Rows from block 4 of the audio encoder of a small contrastive audio-text model, named by matrix and row number. Rows with one number belong to one neuron. Each number is 128 + 32 x the weight over its row's rms, rounded and kept within 0 to 255. All counts start at 0. Numbers have three digits each. After the name is the row's rms in percent of the matrix's.
After each neuron's rows are labels from the 100 clips, of 14976, where the neuron reaches its largest size: "strongest on" is what is common among them. Only what is clearly more common there than usual is listed. The data: synthesized solo parts of chorales (CocoChorales).
# u: gMLP up (value half) (encoder.blocks.4.mixer.u.weight, 1024x512), inputs 412-511
# v: gMLP up (gate half) (encoder.blocks.4.mixer.v.weight, 1024x512), inputs 412-511
# out: gMLP down (encoder.blocks.4.mixer.out.weight, 512x1024, transposed), outputs 412-511

u.583 150:152138160143142151099105097193140167130169099146118106095175171142177158184136091117113123149129121163170119106138149110056137096176150089121156072175096179055137095092096104101161104153086097072117168124154121146169062073144116183129169135079173155178086193130123095138101137085147187151101171119167
v.583 119:151173187144117154075107099136156151096135131147076121132203152196167135175154127187105072164124153156153117087136135133081108128132150070132112090211129138092157079112113098110130076099099119098074145145147128153171108088153131138117120142104122147178083181124148090159095103111169152145159167126147
out.583 195:129136146138099111140122098125099116128145133092161130117143146134068081142165149163135076119117134167147108110156116165149151082031126080132151108158145106106197099127094158078104112191134127153135164140132152127161104092152120071125094126153124186137040127141162194092113153127084179145128168169142
strongest on: note D4; note A5; viola; note E4

u.163 098:139125125200109128094084090140157211144107133120151176125129123090087126147118139109144120095160109159080155132156117142130117161104158145128053150125142097170122146119098104141084106055151058137129164111060167136091121163159199136085102126128100110156162155104122193121106159128104128078106134143145
v.163 091:120135128213181170160114181133159130109144092095108072123165108153139093104150124112128108144100109117161120136141098114150141104138145189131132140131136148127131167110181153103136166116161120107135171127122128133122129129131140082159163106136023070116049147167073165114181160081130091128100189133143
out.163 102:102225158109131113089188132150144145135106131119123099127116195126147161171123092137112145134175161183132127152122139043166118160119090128122155095109127133122135115134101137101166126150161204134136058122186100115177063138162141148121102131173146107115127101171149111164127110123172125133140106138194
strongest on: note F#4

u.305 125:124187185122132190132140129099120154135140134121100104093108118138155171146128056148120125122109169164139114140097139101086084180134130148164121102090150200114143079121142080098169129100123114087055134152166101150145101092080120160100161169112157129153134155158086035149073054093134080144095077176063
v.305 115:140172143134117168125130068134210160156107089108091114155170164122165123164091115106086087156114119141180111130121098143099172124126157052161142116208169161132202134139113103101121125088084130169129117149133115138081128129137129135088094176170114076163123186130088170136138137085092111108120074146138
out.305 157:153153114123094089117123094101114117172160089110144120108124171155046112153114125151143074100098086173188116122111164142169134048032136057174139099159105113135175112126100170082131114191119142150130138171173159125115135112181099072096126136179155174134110127138120141116134183124074169153101119116162
strongest on: note F#4; note G#4; instrument: violin; viola

u.347 114:132102095119105163157099134136058142115143154131158137116110101130158145108153133100166123087121136105144174130151091161044105163194133168151106141124164166099116169087115110126142168097144076080093172092112115105174109065080122150138142088084100174108097118081131108112042157115092133122149177118080
v.347 085:118091165199083137139122130193128107148134130188151169134125079088179114110121149120090173127152122037094144105114089102112105136144111118124135105160136169152102221103135119124149120104166133148160175086100163142155120163077164112152155094114121072141102119075120184140090195144092160099145123152140
out.347 084:081154122099143160147158164105151163108088164175139110131141129137168162160145124101113139156121141143118115094109151093162088116116134189167139178072130131176146121133132053087156095060128161146129126170130098150099163131109153131121068147127120134136208083127122082121095146099164087149087156136135
strongest on: note C#5; oboe; note B4; note E3

u.577 102:154091134123144169132105129146151112089086124091145127076147073099122072093115147111140093159160108101143125202156078131136104167149150105121091123139123111097110093110130158110105187148156142148131079098112143040089184121063113131161140136118145157106049115104173137119116087151125083161122104129094
v.577 096:099131088146098128119095113100131156105076196143140174156130162138129136178141169141160135128122135133186176068126113142068179123193143133136141189182190078094126092146137096113083095089121051144165111095091152114139134083143126127120096148124114189195098138052144112111127166144146146132177161089083
out.577 133:160206139098146068088172147090178142192137101125091107115144146153087139126121055109167139107160125194143134186086162095143131172164106118153147095094091115155178097125132159146119144184139091126120052144162117129113153169114099152133120159132163104112170081163139089124117085125109095179096032093130
strongest on: tuba; note C#4; note F3; note F#3

u.268 084:138104107134168175125119111205131158085135101184163132074096092135170129112089130099123207097171105098104136131135045172098106110137112124105149118168177179079083165159116139130098133147098125129135169071076065120159108104097198137127147112067077129151083165104110171161122124102123134080099137141099
v.268 085:154133105139148145148028142157139123113121097152156186166174165175140178085092174115146134162117103079166128100113091179034157070149131102166110127151170163102162107101120156075112089144093149156110154135082159129117148128152111180107124143157081157150074198093099109080139170084101162082131138136088
out.268 048:152064129130137140134142102126135048085153085120145094137083114104144126084107181140179141148106090094144098105109098132183099134120115134126138190154193120094140121151161108144129126102141178125173113113103074120138184159118150175156124118160117145149060118183166145068165132127087105154061161143160
strongest on: note D4; bassoon; saxophone; note D#4

u.236 104:159133118178129151120146158148077097122134135114096119115168167068125116117115150126110089138121104085111165128134113165097111156122137147123082165129142116090102115161101124116068139144124124177151157133039175079166095176068108157138126093137106177094056161081127151104150110154116140110177154177086
v.236 094:134053154138137107143166129165130100161172095188171162163073059094130134123095192086135169176130100097080132147106092083129128145192099143115119148104172181133099162111120093172149160077128135111157139042070135154168137115114176103125139087063124134132068153119125178126115159147146134118127167144169
out.236 103:115153154106143122149145154105124139098088161137092123135095170159150098122160158179108152108113216141108071120164137130162044135083142215129134164097155056116125062131145134146129105134153172126096134149148076152201147175115114127125140102105097122134130057144100096146065070137160119189146102121135
strongest on: tuba; note C4; note B3; note G3

u.316 096:155094128128152188143080172159132145091119154138162147121127107112143100079161162123133092141161162100107117073143100158102147138175174149110117176121181128113089185156172108106118153099095155122126119148114126146215151142150203106175163158121071151112128207113125120058146162095162134110141140170124
v.316 068:167130093180186162132125138157135097082096148092156122069098145125135125106171122075150114132143105077138083128146044157089139131162107123107129112189141172149137161140181170121100141130104148103161122072108150100159095090163101139124138087084086171099141138081095129125167116112109120155084117119182
out.316 062:109159125090134074106146133047137111137134089112082106150086142163095175171134078178164144120075132185141132173127154160156094125126081118141099079117085125180143071137130127169142076169179121107114087150186095152086179159144081151103128113118176121058170064134129137157112085127139125136125096056128
strongest on: tuba; note D#4; note D4; note F4

u.723 168:210105133126179097110101166093095164152147095157118118110100099129102158147182172064175109116156079171133186188152140111059187182164102179120121127113107166174095161161113117140162155122142075147090103075072191116148142103143129121164163115085070141106145107107141181152123142118081145112192097119173
v.723 151:171140149139182118126066138097097163163153107182101127115139080150061114162147170073172117148155077193128193139151126152062175161192124170129139117116113190189080135112118118142164164131109070152107112091089153123161121106116118101146177123066077136096153136134132170129117114107110157128157120161151
out.723 246:116112136131113147167105124117106116105091163095142158151205100115111102130169167141113092138101127154121127083136094133117159145100146139104158129148184103141183172093074137091097133128123121136176175093102153090205108090145173094156103130115083156120044122104154193115120125120095154129180223194107
strongest on: note F#4; viola

u.60 083:119124102118143131105130175121097123102144156134153136153132161169156080172114156106101118166155131080076168132170050133103146149158155177131125171082124146072075150094125097140118166068160140158109155099087114108120140083105127155163143127111095118134065158109140158111083143146134111118178187122087
v.60 074:111129083105145184187084130142131157060084152121132110117151142137127117146183147132178117151132117142128124148138110232081090158208169148112164153101148151115158123111142114076130126148137117133137140084076096108166136095107144125136108099106103179101127185121107099094123152105155142178117200133189
out.60 049:152141100112115109148136148096149101164149130148113133139143112175082135143117086143131115120121161144127084128088177128143156080107105082115182111129091120135155124103154166132120143174097113111084100157162101130090151156161092125074189140151172129113162104187124057114145093133128099163077102119109
strongest on: tuba; note F#3; note G#3; note C#3

u.55 165:179165168199153128092046131188135179078117140157087165144159140175153127118117088155094136133178168161133119109143128111092126111164157093101129080204117156082152121108092148147109109132104094074076159126114160150156115108166164120139204126067138113184121187138141109090111112115180202131164118118172
v.55 158:178126152205163161110084127222130150090161108152114140127145092160145141099113144136083140166175177162092120094171137128124102085122135128093139104161138174101128135097082115148148104126126117091098194142128157127189104094149151125137181118079149127173069178117145166117088125136179199149114131138171
out.55 251:145123156144076129135119097149095133108121161111151159141158098118099107133158144168131095109107118143132127086158096165122155116100158119119141138143160101091192116127080135096112117161121094139168176095112186097183107088146157113143107133127098186139023127120158183086128137125100157107176202183131
strongest on: note D4; cello; note C#4; viola

u.50 093:167075117130182135107085147118102197137125128140155161019139115148095114174160128093096114132138137136074165177133120207131158142103125161091074099159156122148188137170057112142104104164147078136144190148136158123116116126051118144149137102100099155129128094090128163127078140152105104139173142168137
v.50 085:150125145140151221167091148168192115108121129136150128112114139107127139093103131097107187186129132089082109125114119122143149076113103169100122161148077125158101182126173113129122093072129161153155081151101072152035156171100131154168134105098134116154197149125110133110108119108186129104096063093109
out.50 078:183163184118121097116144148132141138156143084178130078150057108179115106182105165116145104176123114104145140118121163092162062128103136119162164136148090144176115111146147138121187093100130109134098153210170075171072176149150101055107180129128116150110170157140140106134116147088144133148114034072113
strongest on: note F#4; trombone; tuba

u.523 139:102119103102091130080135077169163118167155114124104163114184115075097114125044111057101142062125064123131147137104124115120135133125100063168070124131119128164133172133065156118113103148169144181200094141126164105098145168157121151130147155140152087149106110104154173160110154147057100065113113147121
v.523 124:098090122210155128127163140105155100116130156119119113189086117116188124076153150116123175114124168143159120116139114113175092117120150225148101192115150136106129142139187144123120138115157103095134195135153129109179155141155167105118155051142056075136110099144146107111138137086166103115074213158170
out.523 166:084163144116095170116144105140136161154113171120158132160155120093170112153103107102090122109119116174127161078095133088124135137134103155108131139118132153182113180097108061064161108080163146139154091152141108110103084143158180122152101162128131084145203135150168156144150138106147108102119146128137
strongest on: note F#4; viola; note A4

u.759 092:075128116137103147096141172153136134148155109085104147156128113169151154056147149141102161098154182071171133152151123100116180169141159120087112168155158073134105138116192153142038150088069154191162165101085189065142147152166146154071154116163072137162092119131180138105121097167145085143142135114127
v.759 078:124088096106144166133147146162136147085152123140154117096098152124145114098132069099124143148136138085095130172160056119140175137123073112103103105095113118117093179143168142163118128155153138174167143136091159119101163189055088190162146166080101174106110103111142133134084134140107036137125115180120
out.759 099:133232201126111145114119140161152158137116151168121104121111157166076109118140143126155164052154141164198142092153124079094131171110161168182154142132152081058133110095116117094114148112107117144111105146143131136149148131161186098117128197154084127208091129130118148138160079123164138167149100163107
strongest on: note C#5; note B4; note D#5

u.170 158:120144127144101187175054146158096158111103131162119154135176154146144124149105186162164085151121139077132095084122140156042140084130164087152146136183161125077134091114160113110111157065049123139101132152130123154178106066129152120115064180146072180174115200071109105155162165134126146139187165147091
v.170 156:185105102128154118162133153113159087027076144095147123094180139121156103108178155120111095222129159105102104126180050121130171140143155083096151128159127106101115098139162160165125162182122151138109100105060103082149153129101081120165163112123130156095076146136112158068147116138124153146157088141139
out.170 192:111155170139088147112137131118078154172169133164153147124078076155142161158105125098156111042100080106176192119112108125147084171109121191177085190077098154138139159092123079076139112087166020148126146160186141117131121111160152127114117145099098135160165155097131122144074146114142119091101134113120
strongest on: tuba; note D4; note D#4; note D3

u.145 092:162144115210177141105090173181151150139152133159092138058089049116116141132118142106080103093175163142137143153130132165112169203161114186152142167074172176132150128159134083090108149132098073157081157157126175078167095157062157133119172128154054121112099149128146125107121124083105158144126155189117
v.145 076:131114097126109124146066125195152134089117079180146158143139130148090144080061191069131106197111112068127152081130105145051152109123124102140109124120147151137124124145130201113117132092103138138143154141092122115124124098137108164091145152119101183099098192096128118095179170154127109076162155138122
out.145 042:100090145076092086121172123104136147147098100099141124187126188171128119202112152187126137146077140143119115095129138054215136082069081077144201108146087134159090122118130129148130079125187173157127096139149120144054199112192099097148114079135193132102163102178156168133104111124163173144134072048157
strongest on: note F#4; oboe; viola

u.554 071:167124132160175162142088117197129074127146099122157114133141133113125121158096156078108134147115092145119119122112111104174162148125110122129128113198135179063109201076149184157119156135134154124163085059107142085172104103125166164110150120102111148142098150164120173069125131128145117136102147091131
v.554 071:180150155167147172144069167167121123089100120169070165122170124161116163095116202144170122147125123084147131115125088153073141134165128142110148156188149146139152136094113180135125066102096147141117117082112129151193147108111111142106094118121065160139029174108080100075113114121152163139134099103062
out.554 032:141108153128099127130154143146152043139172111146170082137148105099125131116108153160164154130154115123104145094127146000171133127114131127147164168099138155105148131140123089109180110140114188152137164190149042132159185117092149020134120107145126130146099110165154094145160155132124135150083172141133
strongest on: note D4; note D#4; tuba; horn

u.128 159:156122063071121100116167111082151070114104163147119117159149078166110129138134121150121102180087120153125118118083163127146067100121150101161183103086095087128168089198171144118117115166110147138136104136163108165146126131141100147161096113125176199067139121150157055097075105133101115154118097127112
v.128 127:149097173119163134110098143157152191109157086172121110115086098103172171159114134051181135138195091134136167145174139108052159132196123126147111123090068208121047180130110085126171159135092074148131125116140147112106120147127148142135152166138114099134128159118139106152108138073116137108103122139162
out.128 194:168117077168147140101132096188123141121145115152138098081044119060139099134105138069091160121175098082101135148103168119127097108154104142102071159095097140169072139134142111143130150106125165131142130145142115115141105173117120134066163138119095139129176196126100096128148165132156113153092089122129
strongest on: note C#5; oboe; note A4

u.749 118:153104167140123183151123104098106147160131151074157163144083109103089130122121148081103106115169141134129145168154104083113110192086134147056148169110133137132072149110170126121155207080162058146102110136140164154131145175096138135126083117062126086149128137103125167133070115138148095150111105155089
v.749 105:085150210109118184159170179135101108176116135139113134189132123151167149137115095129120133065095129125096141158135089122150081107102110171104100140101142150149107174102100134125165089084158146173126106149139123156131129099130199133149068136141165137135182109105129147193090066136135136089174134134134
out.749 146:121130143112099106170117133104085099131161117142152133141071091172050113126120142135158109137100154126159175103166138136138117057098133142134157169132068137082087065094183135089121096138129115146078162203155114126134196121108081060096148160139132159121124117120127055139118142173138118174109124096073
strongest on: trombone; clarinet; note D#4