python train.py --encoder_mlp_ratio=4 --residual_init="scaled_by_depth" --beta2=0.999
Rows from block 3 of the audio encoder of a small contrastive audio-text model, named by matrix and row number. Rows with one number belong to one neuron. Each number is 128 + 24 x the weight over its row's rms, rounded and kept within 0 to 255. All counts start at 0. Numbers have three digits each. After the name is the row's rms in percent of the matrix's.
After each neuron's rows are labels from the 100 clips, of 14976, where the neuron reaches its largest size: "strongest on" is what is common among them. Only what is clearly more common there than usual is listed. The data: synthesized solo parts of chorales (CocoChorales).
# u: gMLP up (value half) (encoder.blocks.3.mixer.u.weight, 1024x512), inputs 0-127
# v: gMLP up (gate half) (encoder.blocks.3.mixer.v.weight, 1024x512), inputs 0-127
# out: gMLP down (encoder.blocks.3.mixer.out.weight, 512x1024, transposed), outputs 0-127

u.182 088:109154108125157120145118125122152130131141088157128141155181080115133145152114081181129111166152163095134094167153118109149122119100131172188100122093200112150096106120074116134105137137165104106119172139126160137139117130151098151151143107118145127115156158158108146179137103085124122115129151134084133110119144158116095127103119143076132117094142155158148137116111154105124122163111
v.182 084:117107138103097118150139151098145170112109110185154093109124164130152161098109114146154116166113143143129132079102127163113130100159129129101101111132109133117136133153136087128131101129142146101140148152100155120120139114147161149167132132146164083149138106131112083110118155089132110106130120112076150123121137134111124149150123171154113097158137106174157135094101130117113117143107
out.182 059:115125177143125181124121119129189085138119127134109100126134118131135112150104071124113121139152115126133087126129109130115127137130131145200110147131118147124115082166134086076082105166105145109153132119104156115146118150146158173182163136101112142126176145181087117175169096087114120115118123126110114117163127122128125121110147155151089106101146130158179124083117149118148110113124
strongest on: viola; note E4; note D#4; note F#4

u.301 090:086091126112123137139118136124152154130111115102092109134169140105121142140099109160141114175144172113118133125150095132146159116152124147176111112096143122167093084145113082136073091112161125118126111123153130155151097164147122141171142100129158124107152131166106119170126094100140133102104117141108129098110182157116089104102102121108106120112155118160134155109114131135147143126114
v.301 100:150134130131128104167148141096101160110128105151153109117142135140168146128142080142167102168121157098146158120110175149142117107151095118117110116142144134101106163124114103116108148091142107118109188154126137082103117119109135079154116097133167143179119143115121098131116174123144132119150140156120126091150091100120114154132143110156150126133163142096124150123112130138147127104144
out.301 094:141126142127108170123141134119154118123117127137130117106145131096131075146114119111121122151129144130097115125148118136117134112127123142162112129122102156125122092170133088119091131161102125117137139123130165137152123144141215155152138121107148116127170136156089062171141100108122123114109126143118064126139126125119120116118122160118121111087138134151163155087109131025095120144123
strongest on: flute

u.497 089:125140133118100135131062149154158133115134158147112128155174104135129170155138108126110158142104122107121114118096140127156097130166153128124128100150108087117121094131134135134112120080113122131132119111173158142147126155163103164110135137104167138106099129144121159161165104129135150123108123130117177135161184178125146119111109174148110145099153131094122107153132123181167125157136
v.497 087:146138114114123131118052168161101110119121130135131130157136110111160144144125155124138143107095119138143142114066155128138127147106125085133147075141128095132145112130114113107105135046138091139123085120112134149164141141150125108103108146122179159120087126147154156116177103121065146118112152129141140132167151125117131126106125146111114137138156132104141137105128139173145125120150
out.497 104:128124089113143120137151119152135113110097114114062124125073129113131152110086126116139137136117100114128106106112141096092138125180118108113109107136089137128162107092099123157131076123163115139150080114103113155143173121136122105142149150157112116082103141126132103129161105137095138115157108104167103118183182119148132117134129134131091138126141108124107171130111116120129162113146
strongest on: viola; note F#4; note F4; note G#4

u.416 091:122110150143148129127105132152122132170136109137125079168138110157135164053122156189125123165127136096155054150125119151136156089156147180143109086088139118153096122128112125120088121080143149108127143107074157118135092112107128202135144144149123100116144168131127127168116113087152098125143098150101151067135113139147123125133083108117110090134139123125141108135137145098161167143125
v.416 079:169087143134101096145122118111135138151143115131139102101144131115116146157104119153136105186140170161160106096134094141162197118141114107129105093128100141093093106143153115118123098137133117099125120142128159168132073157115130167123142108125147122164159132133109124149153151079099138126114184148095122099127096147114136091112094118109126076107140157093110181116098122103172130163133
out.416 083:151129169113164134117136118143132126128084117139102097165153111157151138129164137111130131110116097118114150187133114120124068195146150132105154118138133130148131164115129160108116161121158163089142135132139133114156115092131105133164152087131089131140118105169156173110119161125089146161179105102092117142089126121115100154127124139135117148113052129118090079107087133153148126158109
strongest on: bassoon; note G3; note A3; note G#3

u.640 096:109147133124136143147105123130123113142107079155134102131170111190145178121107102168154111186138190103185130141135146132145139134150161157142107085141156112164103101117123110132112113086143142109143149140115138141127070148131093127164113103113141118150147134127113127184095154094128122127109129143099142094136106145115099115098139128098141117100173093104134150119103163130164134142124
v.640 123:127121132076094163120133114120131129105107079145103122108124158112114133115109090121141111147160157128106102171130118139124114119122132150125118130124103156132133124139121082134131112128138127122157117110119135141162125146160141180184154115121129115162124127167116087149126088120102101120116115118117114126155132134104129141147124151105087123073162151152142147078097145101108160133115
out.640 039:094121085155146114099122130154152127124097123099117147161117175122102159097099158161122087131163077102109118070122192130148144134144139106148136077152125138139125106147145185162107143127125170130158110130122108083152165140172161156138133134125154112097114155131132136069154158101109144106137089133120158083104143145175123094140128113141105120118075121128093133133156128142124142133161
strongest on: bassoon; note G#3; note F#3; note A3

u.596 084:145122128127151109124137082129150116166118138143146147187198115131170163099105102146079102127134110128154130124140110089162129120147119080131099129084114102189095128145145093137113129099141158093152135127140124166140106142157109124121166103084134114100092140151125174135139143080145164148117164120114174077085141142178082110102139126113102138089135096146158169124085095172228129122118
v.596 122:124093145097124114181137131103151141132100095157133071119116157115135157116125129130150087172139156149120118128135120127122163113140167148112078112130107097084113126179114116138133120164151137137153144144124184131143133128154151191167157104138111126117181142138117103120173136092137123114117119131117115118100094143116152116121120159126112104120122136152134124122124138101117123179138
out.596 024:124117151149133117132082121120151099124128129127152137190073127141125166105144118122089138115078090193152165137130174098130112148103163124134166099087160125163129145139124134143129141106129165149119097142114106140111102159171097145143141096107098127146143114183165167143159152109114146143119148106079180154079128157127123114091138127137127121110103146120124094134150134177128142133182
strongest on: note F#3; bassoon; note G#3

u.562 156:098177162105116146130082129158105141099155116148144105114104075137088173138145136110098156125148182133133150153135137137132111148090153179128125142120124138155158118108062135161146102114114115138057083148110135106102112099093087123168116127162109114125118119135113103143113100190173107106125134120143144151141160139053156147129126139137112125136102114124146132141147112139136100133129
v.562 150:164111088158118143094129089091153102119155113128142176142156146128175120154085121164122121115082119081114127118085107114146113126154150092166154126153122085170104114126148121133099105129128087104159126123191121120150123138138129119112089117139169135102146194133077171129145165099096177152132159139105133105122125127151114106123110145119156168113116136100120137126142119153148123119139
out.562 228:130129115148117168079153119087095104153116099115165164158134154170110085157128138147132111130125125121135156142153166138146116113140156114166165077133176159141075129134158153104086152139083114122156166135132099140141085152121176133124118101091132168136113163176124174123114152093096171149118128140074121113077076105136110133087128128123158119121101140124118111145121131152140120151111
strongest on: viola; note D4; note E4; note E5

u.745 082:093179161097135118165124102114143135097143100178108126172169086128142152100090119163132124186110141115132091153127120104143136127100104133146137111108156103146127114126081126128144102124179106114105100098103135140097091123147120135106153130109105121157124121151140147168125130112127156150101115103086136111133139152141104101086115171112158114115192118143146152135072110145144136162092
v.745 101:132123136117152098166124148118110138136126116187125096126104138143142166130144104131154083123126173137164161123126159132126135102132161147110086127145115108145131147128118108139138103098154141109128160142103112130107101125116113130196177079153160121147133119117134100108106168142101116133138134134119135116134128118111132139151138122170120133143176148145119147125132139136140122141134
out.745 034:101130143162122179102094126164201071115103135143150092147114110151066123132121070115133116115123144142179112132113138124120127116150151142162102128132138134144094135157166097103060140136113141139129142146124141137148124147170117154182124129113100139113148145185118107194207103083103117111118133099109152127124114107092123111117139141153106102106086151129165100097151148168142113092188
strongest on: viola; flute; note D#5

u.14 101:140133149097123130184109132140128122146142158140096126162171088138171165117105060174120146140134097114158110118149089156148129103093137133141103128124133079112110098126136133115102116138144130116119114127130183141140152117146126161131123140135102129160138150137137163140129129076115140135090106100127136125116131159122107111114104139126146140107169117123127130126108123121141121144105
v.14 097:176158153140100125128160106104132152122142112213149109133180143151186112143122124160148148162095157124146131119129113131176148126147124121136104115136115133077121109148099087099107123106115127117140162126116154109091090141120139116166118115126161119208143153121095120153119137114103143130136148136099129097144103108129135126117095155129104139111148139076148144097120108136133124121135
out.14 070:158124105129160136166151164123142177139128166091102120087124146087158124109088182119141134126106057148095128140125155156130116150103166144115152174140110127130130151073108173148138124150153180152117112111126101110123171113114122120092138136139114108168135122116179130090085129149132147109108090180120110130109125112123151115132139136155131127124107126105155125126104139120102105130103
strongest on: viola; note G4; note E4; note F4

u.28 078:109124167124154129124108131127157132128132084156112099104147072127145137083077080155106121146156158110119124122108098103134137147073130132149115124089158111185089100124081096140110142118151131093126106141130134150145098136141114164171118136101144136135154117201116136188129104118126121128121136161115124102113142172144142125109111135087113138100157080140135130101121122125150124154126
v.28 097:157145121138130068153115156116084160120121102167150106122130127147170146113140088137151116172124140097168128110113155139124125101138094093112117112129151131110108157131124075115116131107144095123122183156112134095118123116111127096160100133154182130180116124120118068119086175121122130138129153150109125093143111110123121158167134110135143134124154122125127135122140130143143117112136
out.28 054:128129142121119175128131126137156111129109130130127111119155119101125089123099090105118107147152151134125105126153117136112119108134137142161107112135104160138128102163135096107078134161101128117140132136123169131145109151165189172164153119104138128123203135158098079188160109093110116101115116117097087137147110118133117116103120167128114106079133136147172139089124128071110122144130
strongest on: flute

u.388 125:110138116110151114114110122128154106130102109118101137155152114108178153152105117138141126131135136123124090137122151097108122079148108126134124115137150120153146103111143094131110113110167104140145108103168128148167094163177122129149137146128166124125126139169134130143148116118076141121106139131115140098159158169129120124098113154140116111109178151119135122096103130103158139144099
v.388 123:164165160120116158146121131094110138066113136139096137109138105091114108123124115111142152136099148142113129155087177129122105108184146140103110143155117170149152098123064103122097133133110080138170113115082101105136129156151133106139118127124156106113091132179160105158124124144092130135125104083141116093139160101129156167105125142110090145090154127117127137125104129138119143067107
out.388 180:096126140116149123112172116132132110124105099088086128161131159107115140105109121112119106134125110133142115081109182134130133103184129090123124100173148147095135116094131131144153112137152112180160112102105073114114133158164117101128171151122148154106133140145138115115153110139080149108140085108115107119144117102183159102106123125141083135125146159130114127154112138138115172109135
strongest on: note F#3; note F#4; note G#3; note E4

u.253 091:120152170117146169121050093152173122142095139133111113157128086144141144138100070122113152150130121109169080126091110110118127123084123163184120098126123130140121110130140081120115122096133132140124110185090164145124097106148118171149141174094148107150147163123108120196179099131088125129085121132099120149137181147142126110120089123105136114141183132146157132121079143098138156136122
v.253 085:136116139112120093163105123111117152118110077127151163128140132124155131133115131151127087177140155098204120135141131113155144088157106105137119070152133126120125135108137104139087129110129091125158134136125139160123100113125119118178128110113166132156162142127137103121109129116126159134106137105108132168127104110099124142116074121103128144115130126102134113139152136146144162134138
out.253 063:137099144127073158130115116139119117118117132124127129093100149094091076122117111117155105139118136133105132153126119132133132108113114136162145130158091176121126134142158121125101156158102141132144113123133126148144151145139209147126136101143130118113144135130145083135148098115105119137113116111130045119121133115119137126130123125126132136122106136128125135119132145060056147124128
strongest on: flute; note F#5; note F5

u.760 079:114107138073137161093106129088153123136104112147106133137159082127095146110120127153106107173106180146126134164112117097124147126110154174178101112115191091148082119132093080121139115130132120096094121117114154142138099145156102172125155159095134137143143142155115125179073089112115141117124147157113135130128155153137112112106110145097125140076136126109150148115140126126155118161118
v.760 090:151151140137118112137158144122085155111124092200135120109137132120165156140162098144151110137126135117138154131120154129151122124156133078093113113157135146096115155144090121121130136118149111108110172138115105072120120106109111094139139115125193148178136116107124112145088202133105145173151145145107125110135099112119123180168137117180130160142168101111122125111103113160148107111136
out.760 073:137128145131111169127111118135162086127107128134124111108142117111123103134113093110118125152129143136119099137124119127110121124131122150172101132131088145123122085175139088114087139154110127121149138131131178140154129156160189167157144124113134122121169127173087074188164087092109118103113125121109089121146130118125128104115127155115100105078140140157165153079112132048108114125133
strongest on: flute; note F#5; note E5

u.508 096:118130124111154122163098140143155114160126133175124101159137060132147174127086086171131133126143138128152113141132152097145156111106134173153078129112184102143095096135084066126141129125137130101119124122119151118117124115135062127146150122113116107146140137160102154177140123117136118131099149118109147110127181180104090106117105149085169123119165117126152124113117138151132113144137
v.508 088:176108132143106101162156139103137151133141074192166106104181132112157134122125145132158119146112145133116130080098095162152146132145105119112111111125139106103092105136154111137103131149119085105135175143124164116146109145167155119140129130131150146169148130149111082134098163063112115134137170155109129106111119121130116106112139118136125113117109139140152167100121130119140098132124
out.508 066:103130148163181099161134096163174092140125108144124109142124089141172141129099128146108114141168123103151085130134131108131134132115132120147046131136161113135121121116098079172113132136132124116133140117096135095132110145143089153172167127122126159155174129181097125175105156115137107118101160114111127091154176128112105124125136150144121121093155139153166119105096129153166123132128
strongest on: bassoon; note F#3

u.145 092:134134123100116129113070106139137116101166151150133153176146106132118153152144144149120114129148138156169114097118125073139138111124153114123124129123137098131112095143140103150145108107108096125099101165150146155165106125171129098144109100140142154119105143178129131158119101115114106092085131088070132089149173135122182138105118156107124114114175134116113129171157103162199136123129
v.145 094:130096138117120145065103116122135125122154096128165155157125114132137125161124188179110115110100116112131151112133104082158153158121179114148141139107128113186105090156145162079115125150129144079136152098151112150136125115126132169144127137143155153119124156142118203107157122112156156111129113152101146112113104129106119098118139144103168165119113139115089133105126157164147151100137
out.145 119:104140116101117130118148055153116172110147147114142161135111122116063140122120198133146132147141148119138132109106170128166109151156167127111141124168111167133106128105139175118124101140112111124108126125134103126091116100144119145126086136154117160173116145142119170101110144148131148103110116156097134110124112106119146129139108109111167126150123134079099112149155114181176145115151
strongest on: viola; note E4